From a checkpoint of a small CTC audio transcriber.
Model: 15.3M parameters, waveform 16khz input, arch transformer, norm layernorm, activation gelu_tanh, layers 12, width 320.
Training: soap at rate 0.0011, batches of 64.
Data: trained on short read English sentences (LibriTTS-R), 26041 training examples, 20.6 epochs.
Rows from block 5 of a small CTC audio transcriber, named by matrix and row number. Rows with one number belong to one neuron. Each number is 50 + 12 x the weight over its row's rms, rounded and kept within 0 to 99. All counts start at 0.
After each neuron's rows are labels from the 100 clips, of 14976, where the neuron reaches its highest value: "loudest" is the band of the loudest frequency at the time of the peak. Only what is clearly more common there than usual is listed. The data: short read English sentences (LibriTTS-R).
# fc1: MLP up (model.blocks.5.mlp.fc1.weight, 1280x320), inputs 0-159
# fc2: MLP down (model.blocks.5.mlp.fc2.weight, 320x1280, transposed), outputs 0-159

fc1.461:57 42 50 58 45 56 59 32 61 28 43 65 21 54 30 37 65 57 62 28 43 42 49 42 59 54 59 74 60 55 24 51 53 48 39 29 71 60 68 60 56 40 46 56 37 76 73 45 43 58 40 45 51 44 57 59 41 56 54 41 41 41 41 49 48 71 54 46 45 41 43 37 47 47 60 48 71 63 50 36 30 57 47 63 59 31 50 32 71 39 65 68 52 41 70 76 46 38 49 54 48 63 40 59 57 45 43 36 42 59 37 42 36 46 28 40 49 41 42 30 62 55 54 36 47 36 45 35 44 60 42 57 67 48 56 44 35 62 27 49 32 51 75 55 50 55 53 62 36 14 61 63 48 42 37 43 56 33 41 39
fc2.461:40 51 10 40 50 59 51 51 36 47 59 42 56 50 41 61 63 45 48 53 72 26 41 41 69 66 56 46 51 40 42 47 65 62 65 51 55 49 68 55 53 50 57 29 63 49 46 44 38 27 52 54 38 54 45 36 34 48 59 66 30 55 47 35 54 71 45 55 39 50 37 55 56 51 59 45 36 35 29 42 28 38 45 68 64 67 63 52 63 45 65 52 72 41 56 48 42 66 47 50 41 56 55 45 59 43 53 71 31 63 56 43 39 17 27 42 46 71 32 47 79 54 62 63 31 28 42 58 65 39 37 24 48 40 47 46 65 54 56 42 45 61 42 56 39 47 57 53 56 54 64 39 50 75 52 57 26 40 47 40
loudest: 2000 to 4000 Hz

fc1.7:34 68 78 34 76 46 49 52 60 60 45 50 41 25 50 52 45 67 46 55 47 58 66 43 36 36 63 50 24 27 55 62 39 58 33 58 57 38 46 41 53 44 56 40 50 64 43 28 45 29 61 65 46 74 51 67 43 46 50 92 66 40 33 60 41 48 44 39 26 53 37 53 49 50 52 55 54 36 50 62 51 34 66 58 52 36 30 31 38 64 61 45 48 59 40 47 88 65 61 46 34 47 24 40 51 49 52 45 45 40 38 61 52 55 31 64 36 45 57 62 38 52 69 52 68 40 59 33 46 58 66 64 40 66 33 37 57 74 46 56 66 60 78 37 47 51 43 58 55 38 40 50 41 44 38 76 49 36 57 47
fc2.7:64 47 44 63 48 55 55 52 55 50 38 46 54 52 46 50 35 54 46 50 35 60 53 50 41 61 37 51 58 33 51 74 48 63 53 50 63 30 53 65 32 49 48 64 44 31 33 51 48 75 41 64 60 44 48 57 53 36 67 43 55 57 63 57 61 55 43 49 38 47 36 35 55 60 64 57 43 71 60 32 50 59 42 56 58 45 32 74 62 48 59 38 52 46 70 48 53 51 26 47 53 50 50 60 42 48 42 55 37 65 46 29 52 28 65 45 34 41 33 66 62 82 68 44 54 49 59 32 55 60 63 29 55 45 45 77 44 37 42 56 32 70 54 35 55 57 76 49 32 49 60 33 36 61 43 69 43 83 20 65
loudest: 250 to 500 Hz

fc1.98:46 47 54 48 55 43 43 49 68 43 40 61 50 43 30 45 39 44 34 43 43 50 81 67 42 57 51 43 46 33 62 59 38 37 68 66 55 51 50 62 51 59 41 51 51 33 35 51 37 47 60 41 46 53 40 56 50 63 54 45 53 59 36 44 47 51 54 51 49 54 45 44 51 49 24 68 39 55 36 71 64 38 64 31 51 41 34 71 54 47 36 54 66 54 59 65 63 69 41 82 64 68 60 36 31 43 36 48 34 60 48 57 53 60 51 38 52 23 64 38 62 32 65 50 59 34 45 57 58 60 48 56 49 41 40 48 49 54 78 59 65 39 42 54 46 44 55 17 50 34 48 34 67 33 36 47 55 61 45 49
fc2.98:36 55 33 33 35 60 48 37 58 52 67 46 46 31 66 67 55 42 58 45 56 53 44 38 53 75 68 30 46 47 24 42 60 59 45 38 39 46 66 44 60 49 36 53 60 67 58 55 50 29 51 45 49 50 48 48 58 63 38 52 57 45 63 40 46 49 17 57 52 35 47 65 51 58 67 37 42 36 67 42 52 58 59 59 48 47 56 25 58 40 64 64 32 43 60 53 46 61 80 66 55 59 49 51 39 49 67 63 62 66 56 43 60 41 45 65 76 45 44 46 62 61 35 51 45 27 43 42 53 49 34 36 46 64 60 52 35 61 53 67 61 48 18 46 71 54 52 38 59 37 55 58 52 54 55 46 57 41 52 57
loudest: 2000 to 4000 Hz

fc1.686:54 52 55 49 70 41 70 28 38 76 39 31 60 52 34 57 44 42 43 41 50 32 55 59 39 64 55 57 57 56 49 14 50 29 65 51 38 33 41 53 42 54 49 54 42 59 18 34 48 44 51 36 29 39 60 42 52 36 47 38 61 84 46 44 52 56 64 54 60 52 37 54 53 81 57 56 50 33 29 54 60 54 67 55 55 49 72 37 47 56 48 43 47 31 60 37 56 37 36 37 48 70 54 48 52 67 48 53 63 49 36 46 49 73 63 47 54 47 54 64 54 45 21 57 49 47 57 59 48 45 39 48 45 29 39 52 43 55 47 39 42 63 47 55 36 42 41 41 50 57 59 59 39 27 58 48 55 49 62 40
fc2.686:51 33 60 64 62 69 43 63 63 56 54 59 66 50 58 45 45 45 65 49 40 47 44 55 45 54 45 44 66 56 43 57 41 50 57 49 47 44 27 32 58 37 41 51 51 74 59 53 53 62 40 41 55 46 45 39 35 56 34 44 48 41 52 37 80 52 68 69 52 43 69 55 49 62 52 18 48 40 56 44 50 59 46 21 34 46 44 60 32 33 32 32 37 57 59 50 46 59 65 46 25 45 49 50 55 28 42 36 29 59 37 37 59 56 62 40 82 75 46 56 58 54 42 55 54 68 65 43 33 63 61 43 50 46 68 42 51 58 59 48 40 36 47 62 55 70 43 46 60 52 32 48 47 74 40 49 49 57 58 47
loudest: 2000 to 4000 Hz

fc1.678:58 39 35 46 48 62 63 52 54 79 56 33 54 43 24 70 42 66 57 47 45 48 69 31 29 45 72 72 51 49 50 46 75 50 31 59 48 70 42 62 47 54 55 43 40 46 53 60 66 44 60 49 58 67 08 65 64 64 24 52 65 45 40 60 36 44 31 61 42 68 53 23 52 77 57 48 43 38 48 43 80 36 50 49 54 55 37 51 57 53 47 61 72 54 50 55 50 41 66 47 65 51 61 61 42 45 48 38 41 39 40 53 52 55 61 49 60 48 25 56 32 49 53 46 42 55 32 49 25 46 61 73 44 19 44 53 53 47 55 48 41 29 43 68 48 42 44 31 52 38 44 61 56 43 53 37 61 63 39 55
fc2.678:54 70 52 41 39 53 42 62 62 37 56 53 42 45 30 61 61 48 76 46 69 28 50 36 28 56 28 48 45 53 67 65 51 36 45 62 57 31 46 52 67 44 59 55 61 61 38 47 76 38 65 49 62 62 67 48 47 43 53 69 40 48 51 48 48 45 51 44 45 37 45 54 32 63 29 53 50 23 45 43 59 51 54 53 62 65 40 42 78 59 59 41 29 43 75 62 58 51 37 48 50 51 65 43 27 38 35 66 52 57 54 52 34 53 58 58 56 46 56 39 40 41 35 40 66 30 33 36 48 44 36 45 71 60 47 51 60 44 72 57 30 63 43 55 50 26 66 67 45 63 53 43 43 53 53 60 32 40 52 35
loudest: 2000 to 4000 Hz

fc1.180:37 54 38 21 50 56 30 51 64 30 69 23 29 58 31 38 52 58 47 52 51 47 57 62 58 35 61 58 36 51 32 36 53 44 55 35 40 58 44 34 51 58 67 51 30 67 46 50 55 70 62 37 58 44 53 42 38 64 61 23 59 37 54 45 59 37 47 45 58 64 56 72 33 35 42 55 57 60 38 41 40 72 58 53 34 58 57 47 45 40 49 41 65 51 21 37 62 55 52 47 58 70 43 49 36 25 85 52 49 39 48 47 60 41 67 59 45 23 53 34 67 49 45 62 47 67 32 45 56 45 36 65 63 42 48 52 32 47 54 53 50 67 50 55 30 52 45 46 61 49 57 80 68 45 37 39 41 67 43 49
fc2.180:44 32 61 52 42 47 69 54 41 44 34 50 67 46 53 32 49 50 21 37 58 40 40 49 47 55 35 51 36 47 53 40 44 52 41 48 58 52 33 28 58 36 60 54 48 51 65 29 59 64 40 62 29 59 69 41 72 49 51 80 56 41 44 49 41 65 38 64 60 35 65 57 59 48 45 54 70 45 51 75 51 45 57 66 49 54 36 56 61 49 47 51 62 36 52 68 62 52 63 55 59 52 61 17 48 71 39 39 38 71 40 23 66 67 41 41 46 61 50 63 32 53 37 49 23 45 57 57 42 40 46 60 52 53 52 58 49 54 71 58 35 42 43 34 36 41 45 45 59 38 53 48 29 65 36 46 47 41 47 50
loudest: 500 to 1000 Hz

fc1.667:55 40 38 36 50 31 68 48 54 47 63 52 55 62 42 34 47 76 58 58 65 62 45 43 44 53 29 79 44 41 40 46 57 72 29 37 62 51 64 31 40 49 45 37 50 51 32 59 54 65 34 45 90 67 59 38 38 48 48 64 55 47 36 55 41 49 62 29 45 66 41 35 58 49 50 55 57 60 49 52 46 73 60 49 50 41 49 57 54 57 47 45 52 49 65 55 71 56 39 46 35 56 34 35 48 46 71 52 58 60 46 28 57 44 41 66 44 48 72 33 73 59 58 54 41 49 49 47 60 46 51 52 39 49 56 61 44 47 48 42 60 55 45 46 20 55 30 60 35 56 58 45 69 46 27 40 67 55 65 61
fc2.667:61 45 61 40 69 57 37 49 43 53 32 54 56 65 45 26 35 47 57 50 52 61 60 37 52 50 73 56 50 51 39 55 75 35 49 48 63 38 52 65 58 72 51 53 36 52 47 37 42 45 43 56 33 47 19 69 63 47 46 42 46 58 61 46 73 54 37 55 44 34 59 49 49 48 46 37 33 70 53 52 43 69 38 52 38 62 24 40 54 57 55 31 38 52 24 48 45 57 74 43 45 59 26 48 67 38 39 49 39 36 48 35 39 70 50 31 38 45 38 55 11 57 56 46 59 33 45 36 24 47 60 45 55 41 47 51 56 44 37 50 34 67 53 55 51 49 63 52 34 62 65 54 83 58 61 72 59 43 36 61
loudest: 250 to 500 Hz

fc1.755:54 59 53 52 55 40 45 27 53 46 55 79 51 70 37 58 49 52 46 34 56 38 44 48 40 52 62 75 61 43 53 53 60 33 53 42 49 49 70 49 30 47 46 37 40 50 47 51 57 23 36 44 45 46 34 72 62 48 58 50 41 25 45 78 64 83 67 47 49 50 63 53 42 56 53 54 41 48 54 60 33 45 52 41 59 51 57 49 72 49 48 42 26 50 71 62 35 58 44 40 65 45 39 40 45 62 60 35 45 60 36 38 46 36 39 62 54 46 55 20 56 65 47 34 43 43 74 51 47 36 46 63 50 52 42 56 49 57 39 57 49 38 45 42 42 51 46 49 58 35 47 54 50 57 46 62 50 36 52 56
fc2.755:48 31 55 31 54 53 30 61 39 46 67 31 53 60 56 62 55 63 74 48 38 39 49 37 54 48 53 46 44 52 42 40 48 38 83 53 19 54 45 56 52 52 46 39 53 37 47 25 52 52 51 46 75 45 60 53 45 42 45 59 19 83 81 49 61 59 36 49 49 46 31 58 59 63 39 29 59 58 43 46 52 34 63 50 58 51 27 66 50 24 51 69 69 49 53 56 45 40 41 55 58 68 71 55 52 49 51 61 28 54 40 38 70 32 29 55 24 46 44 75 61 42 59 52 53 30 47 45 34 62 67 40 47 37 32 37 52 63 70 73 42 62 57 56 43 32 52 29 46 65 26 57 58 27 44 70 54 55 43 63
loudest: 2000 to 4000 Hz

fc1.151:40 44 38 49 39 61 44 62 61 53 66 48 56 60 46 46 26 47 48 35 44 38 41 79 49 44 57 38 40 53 24 63 31 34 64 45 66 51 42 55 54 68 32 24 51 61 40 57 50 40 43 45 43 77 49 50 38 50 34 64 43 48 59 32 45 49 42 51 58 55 46 56 63 48 58 61 56 44 76 61 55 83 30 49 56 48 52 52 53 39 60 38 46 53 46 70 46 66 37 65 54 69 32 42 37 36 52 53 57 68 57 55 46 32 46 52 54 23 51 54 43 47 50 60 65 50 35 64 43 26 52 40 47 42 58 66 56 54 49 68 49 58 57 54 61 56 52 54 87 46 57 11 53 76 40 56 57 43 64 35
fc2.151:49 66 48 40 62 57 43 34 49 73 45 44 34 58 77 66 61 51 20 51 42 49 52 60 60 54 42 45 59 46 46 63 72 63 44 71 40 46 52 56 62 38 70 46 76 43 62 58 57 43 60 61 59 52 36 44 47 51 57 49 54 67 70 33 61 48 52 40 54 44 42 50 34 42 66 74 50 72 47 46 40 35 41 61 58 49 38 55 42 62 67 39 55 54 71 26 45 47 35 54 47 23 49 58 35 64 67 63 24 36 54 28 58 47 50 54 30 49 57 62 53 48 62 54 61 52 48 32 54 59 43 54 47 34 54 43 23 21 35 44 51 45 59 35 61 44 39 39 63 53 39 49 89 40 57 30 72 53 44 53
loudest: 500 to 1000 Hz