config.toml
model = "CTC audio transcriber"
dataset = "short read English sentences (LibriTTS-R)"
train_examples = 26041
noise_aug = 0.01
time_shift_ms = 50
input = "waveform_16khz"
tokenizer = "char"
vocab_size = 32
arch = "transformer"
norm = "layernorm"
norm_position = "pre"
hidden_act = "gelu_tanh"
mlp_ratio = 4
head_dim = 16
fused_qkv = true
bias = "all"
qk_norm = false
parallel_block = false
inner_norm = false
wave_strides = [5, 4, 4, 2]
subsampling = 2
layers = 12
width = 320
positions = "relative_bias"
init = "kaiming_normal"
residual_init = "zero_last"
optimizer = "soap"
beta2 = 0.99
learning_rate = 0.0011
beta1 = 0.9
shampoo_beta = 0.99
eps = 1e-08
precondition_frequency = 10
max_precond_dim = 1024
one_sided = false
adamw_lr_other_params = 0.0018
gradient_noise = 0.1
max_steps = 8400
batch_size = 64
epochs = 20.6
lr_schedule = "linear"
final_lr_fraction = 0.05
warmup_steps = 1680
weight_decay = 0.0
adamw_weight_decay_other_params = 0
Rows from block 5 of a small CTC audio transcriber, named by matrix and row number. Rows with one number belong to one neuron. Each number is 128 + 32 x the weight over its row's rms, rounded and kept within 0 to 255. All counts start at 0. Numbers have three digits each. After the name is the row's rms in percent of the matrix's.
After each neuron's rows are labels from the 100 clips, of 14976, where the neuron reaches its highest value: "top examples" is what is common among them; "loudest" is the band of the loudest frequency at the time of the peak. Only what is clearly more common there than usual is listed. The data: short read English sentences (LibriTTS-R). In brackets: how many of the 100.
# fc1: MLP up (model.blocks.5.mlp.fc1.weight, 1280x320), inputs 160-319
# fc2: MLP down (model.blocks.5.mlp.fc2.weight, 320x1280, transposed), outputs 160-319

fc1.122 094:127157113168160142132142135142129127114078105144082143120058143194147108140093099159106118119140116163157105135191161131099116156185118131105212152114123136155146134113179123135129138157122128058130160076122156165143142089144157136083186162150103103128100124102111093222119156118058126142144166141137086188141133168144063109159080125135119167110101112180163104172133128121152107124168142156132086177102124112120117163086137119144044146138116161165102157137114113141172170131155142
fc2.122 100:104102110131176141174164168107105157198187153164131138113164064068125125129090122137177176092097152116084084068119102136136161168081095057113127128134092140157149137131160068063141169101104140134129155114158071083125150181215120135106133149091097181117144175120162142093150128082112206144139122154095135115096108111155069053127102094127166085112157119123105170148151115122158127156146115156176124135105152123139088096186155104174182141138063120090198112173143091087102067191127087
top examples: the word "i" (57)
loudest: 1000 to 2000 Hz (36)

fc1.678 100:131087128110139147162151080149070094142151117124157165112119114142130167144062114110200127094142119109138175126129125121135180117137183046130090135148143119172134162128086054052160176116176113129085148127132144181190111099144155097142120076158070212107154131120127115149143139106138150103157139126114163150126150116101139111185123124105115162117103169123115129089126105155121128102137093120087132116118130093115139138141144126082105150195206153108110161099121073113165070150118042
fc2.678 100:064137119191189100085173089120095141169144109144108144150148128159058077115130105105102136105190158140158127120080147162149157150103104120090159126086139154178163140171148125208085085137068149086157113134105108153127119149115173112143132160165117110135104174118106186112160179132135140136135114122111181157097178128202144083081154114197127085139144190137091099143166090117202064111141147076135064217156151085184143116151134121103144117076115121144126120109153111131150129134160096
top examples: the word "she" (47)
loudest: 2000 to 4000 Hz (52)

fc1.424 105:090147152072130183139179108087143162091103136103097174119146119117127139095124092104143173116125121153158155164117143117151140072077125154120165129140154105127073185163126153076058149085144132054102115117116195170077114163102109116176118102071163091151171048121120162089148154068150121156092123119125050128188188134121140144153181078126138158054116195135147095147109130128179121149106160139106127130111176114159173142084171128120192100134103126149097176098101089126102175091097090
fc2.424 102:120098133148106099149096143133079082112133126131084102178113115097130131233149167128143120082154209177116126126143133105100151178141126097119114202121108158136179113097160104185218084121104131102140103091152153092082160086126164160104129097132081149140075149109104122124126156082120097146134163099172135124070134161142130118105081136088149115114071075157170159145121054122177178222113093115178157073127086131165141168130213140166151166129120166130133156101181152202093135124150106
top examples: the word "i" (63)
loudest: 500 to 1000 Hz (29); 1000 to 2000 Hz (28)

fc1.640 086:111149120134085141140125129101153119123208097139153155155143174215047102098193142124110206103152137168156131105142167101139152083117164132142156091170117127155095136144177108142130109156118182159032084159166114109135155090157227139172185118121154128142101130109119165107127102093152089085108094094158149177170093153151112132077115149127108156151145111096110150124124042108112104078107135176124151113132112108128149129113171138121137157124078121127096174120188124107181154112125185
fc2.640 096:071107138101146109147131134185089131132114191182138130116112143107135110114158105071068129150111104135125117089130115166117129119111194120190117136103207123088094102158155121147135102121145143140170151145149179098156118162120102083178117129137100154082158118143094052161105069131189176130157126118140103137095187159156136109206156144173171123076152131149118072081123168119095158139156114070161127158153089157140165146116114090093129066123127123143188105093109151161178109074131093
top examples: the word "you" (48); the word "are" (27)
loudest: 250 to 500 Hz (49)

fc1.459 101:117131097120172108184166138113174159076186087154105159118127134128137123123160139064189131139124109112117095102097130106144192088115150149107174118108113135111139094134165104102077102134069109086150156095141118144065118171137115167122147201059081148091151091112177145173161201157117053147121125135154130134118122091138147128098128109091150071108140074103106142076146144099128075146174126083147103126116112203122124125152045122089077111103115162047136079063160069168084125107108072
fc2.459 103:119123119163145131118099124125158118101059137137115127147095128156164106174125128121117112109173160081147085123080183154193082080127081145113152135167112137126169118088116106096109181134087127171105184124073166163150126105124152143133139103105146142138071155093110089112118157150187120153035118139158090155144155110058161127173092102093133156121125152076113175145115160166163148136122131116098173201107143157108139082130125164121051134075101130160179122085142130146145136079112117
top examples: the word "was" (30)
loudest: 250 to 500 Hz (47)

fc1.159 101:186115153098164114143151131155153170135118105139114117137105200117186138111102101081007108144138077099130101136143160164067134137105103096118121076114086092145058115191135162111132070048152121126085142117170122112168124132120133077120106108164109220054071161140127098066138150112137150215167091139120091105160094101087064140127119077129165123163134161136139147166071103113139150130142098114135144180110202095132168109116187096109179146135153172117091090067180143184103128165207142
fc2.159 104:087082149125125118120202121067136121101134133121136120133137098204089163142132108081140107131179163131081090113113136141135097176083131108164129109135062158085173099074131104125151108179156106128124100166059107197114111141148073073121166134095157174042174130143069194170091113124132095154093169133116107151068096123143192099129154187162123162102146144134147098175145171105165133054095145152110153124147125118139138110172106088108078113112035201110102065172041147099140175124133099
top examples: the word "you" (66)
loudest: 250 to 500 Hz (44)

fc1.469 101:151083118145111118147126094148100147052104143126131153141104108235163127155105105145155162121154057156100128160120111151142138120116135088154131123093155102139113168119100122139123137180195120134089143143158130176094255127131148121099158181148111119089099203125159149119217071127132125119136093120115130166132135131144101177102096089112126134126155139111132114120106174155131102147175146172105126152142120118085137098071133176111162113090084150151065151109111145126195113112074152
fc2.469 097:164185126140196114150133131105196098134096082160100143156165128121095104098126130170170120103113116170141111171098170143101104124127121110083145134118069174100112121116174129157136123143147160131136128120088084156074043129083140121145065115072151141107125141122076107101125178129081085151152162122179105074136102095097113107131149157154147147132108119176125157069117079189151103090115091143110132087161113164140107145186168114114141118185117098071195124128151116150045124122151075
top examples: the word "i" (55)
loudest: 500 to 1000 Hz (31)

fc1.758 100:100112097114152188160012151072135111106094134126103108118095152133133175161133156093193154139168136152118144075051092111146125101140155158168136113105123136108088107142043124118100128137104131139224122180142091128158125124064120168140150067158105086113104129086108107141097131123131191104144174138160131180108150084092101209121076090108119113136126122133116135148157088135096132156158154124165058105158113151140159110097148114095104109147166147121159136058134103189073178141119119
fc2.758 098:117148104119168130145130113129102148094105109152101059135091167120169100180164185154158129101099100131120124162144118041116096158126086111055073183102136172103171158096120099133141130100118100130161125131143119112106135150164113105114120075070106113171109124138110141159113123069085153157122181125111089151165109182123088153122070120111185104123045054107139161126124195079165143139109104126094087089094107174098140129148060118133175169137124148143127116154086165116125164132113097
top examples: the word "it" (64); the word "was" (39)
loudest: 250 to 500 Hz (44)

fc1.488 098:103113136152146126123103113194063153098099102179102075143159116139161091153138133116154135107207137106149099140143134103154114126070091088101135087162132140087093136202151082103122142136095173179151149164129191140154142155101193110117146118132122085104167103127138150112169162107125148127182185160202091053163132105087142156119152097149098093127150116117187112137134112131156074173091135129128065059112149151145111110101084132201101110150114148083136146103148121135150176131110126
fc2.488 102:156172161148118087144138119057198219127126154148160127131068082130160094169097126149127146182161120161124108113142117156086147118144140118089075170151143101087130140165105137162126127133069170140144139139116179086129157136255098134105167088110130111155153124096124121166161101133132131138135122063104140161085102165166057151119109084201129116124112164120136152144110171118132160095155144116109158112120056170141068089144149105155089146125108069083141100106151077084088152162101141
top examples: the word "it" (29)
loudest: 250 to 500 Hz (44)

fc1.405 107:093108151150145104135212094095124115126106144104077123154172075154149104209149117119165162164132102073129175135139182138094116117072092113145116158111142157164097123136114128134165110149119055095117141047109075130158065112128110152199141137133191157088128107090114176149172149086167094127149067113125150119159167106099091104093157114117053102091156138171108169122136174163139113064157116077126185177155129130135155146181119080128150034104112109123078136102166180145115103127135062
fc2.405 106:150097136174164131173121144135128021143136121162146099227114189168130170153109125068107106129148118144123107105095138156124132105118113091164085098110132164146127111134096143129176112100131169106104150134181192137127134136115143132148096080138126107118116144119181161142120122127130154170119075111147118123164138086133158091120130158143140117106156133121113147132161168161104104101123117138106120136160125139161131136114147077102106115095142114115243160103117087143146140150142106
top examples: the word "was" (27)
loudest: 250 to 500 Hz (39)

fc1.743 099:144152109090106103121163198075084094136152109129066119119122133077070130107143089153131124132088160111092166134110129129138146038100179153146148107137097162109132108102137102044124082178138187078092176083197057139133193105125114103139164131146144128138122041102138137218142136103103158134126138117094130133129051136121140099121097145173096109128157133119144120120094110132116163171068126115116121072131141190154146149199143146150113115156173128080114180042157135129046144152156157
fc2.743 100:099092130139150134123049084122153100127118122161135137086169075144132123112136194069138132093200155204167130160183117106124159202145145105135121115077169149134130144113083139140123141122113100165112126120164123121152122124144179145110150154124114166133181139092141161130081137205069109181170113111158130138184150082089141102115123074107165145126104089126156196093221076128107122062057116132157086112118155135133098188098089139148129149114083111136183163186146162152177167114163080
top examples: the word "i" (41)
loudest: 500 to 1000 Hz (26)

fc1.695 101:122121104152123150102188117161132153159154091122108156084090140134171168108133129156130130112183080178145151085161111180129142105133166092171146060051143116087170112113171080131076178132150072119100176152151115127106110169101079089093127201145112070139159136118101082111105144135119101108134074113172050110153110134131086133124112098127130175117157092140126177116220127172100105112090106191093128142092121156210137127127057115080090102108118152114202185075124089125065141039119139
fc2.695 096:108156156110099102149142090110090076034130122136190096117147098125101162184149126117107095163107124134153074149128115171194135192118162140111147138159146110121116109122170127137183135193112153120093115150081177135148099063093161111109118158152096117142079109165159163128197139143093114129108128156119216142186146078200139071136140092164170084100120127108143078141162115124197082159100101107152087115141087091145116136164143131132022131076079175188136132137142105170112124129140131
top examples: the word "she" (53); the word "said" (25)
loudest: 2000 to 4000 Hz (62)

fc1.290 099:158150076112140131151090155107116061079149137168187115141139145102164157112124067152141126093130066182153133147123105115136096088093099139138175086121045120071157162146153078191086139100124098104112069135073094167234083111091112132144185109170170124154068117073154155184090093142077197163156088124164108135120082154079138091129131145125108079111129171126186099096123101108140155109141195136109133125100114123136112113094137131112129137102156146131152171084120097097106153159078111
fc2.290 096:088130148171118123110116149170084104084148105166138114173132097125139118186126144152091132128148161097101081104102088074115119140093177101097175178124128121106140078134151155101165138133101157110136124138117116129151187160099089092079149108110102192158170098109122148119147055092168106139190153138144162138120153178138100097158088111111119137123138167195114176128143095098170141108234078137139144173130192117109188156121124085034187083102124136077172124131103167132056128127110151
top examples: the word "was" (38)
loudest: 250 to 500 Hz (50)

fc1.538 099:163141083167119083125137166161158173103077150140137138111101157155095127139194171074162154146145146158097128119123110120137131107092128165158099170092115107146162059125131141118110123136155150126131045088113159163140084184127142130116097133128125123127101145143124100111120107151122130133185064171091162144079132119080061109048136154171208159123134155138118142042160102111154169133082144220127134123146099108159128142132119125189097094149106120111173125189120093105144234056142064
fc2.538 104:093098148170076151090133107186123135087161117140076135091094128187090127149115181110047099096126147079115126066123127169091142168132132145139141100133064126163142172129151101096124199145091094138165156100137115131135120081163174137166109101114125103108114151149063128065161137099171140154163161091140096081186176125111140156178144104088120133171126138116116057143135162135141124167185162102180152108205177141115123170123101137123124109174108089151142137102185158099132072181041124
top examples: the word "no" (28)
loudest: 250 to 500 Hz (35)

fc1.256 096:143109143113078119172162068129166148171125097151165157118126126212176122134160107132104158146114131114131124107144098120197138138164094138200111146122109132129141159131076192109041135105095112115171166156151140181154134096102145134181093109106171140153119163115153036197151127085132114096147176080060147149083136198163119135136121136064131127099137188189090077154112067112122182161085129078065173108144139158165146072153108127105114152128111124139134139108131030127137116098081161
fc2.256 097:088144114126167114188119118192128165079156166172167070139158161059158192189141113164156163158112070126120115207108161142122088167113123122092109093140139130162157139146099076124188131109177135120132182093153165074081177174103153117105101175145108140101122118161103202068144122135051173095166194133133098128106101160127103149154139135128062105154123131142179186180164156142098112120122154098133109140102088071168148184099127146168156162116092119159176101151070161200098140149042113
top examples: the word "i" (38); the word "was" (28)
loudest: 250 to 500 Hz (38)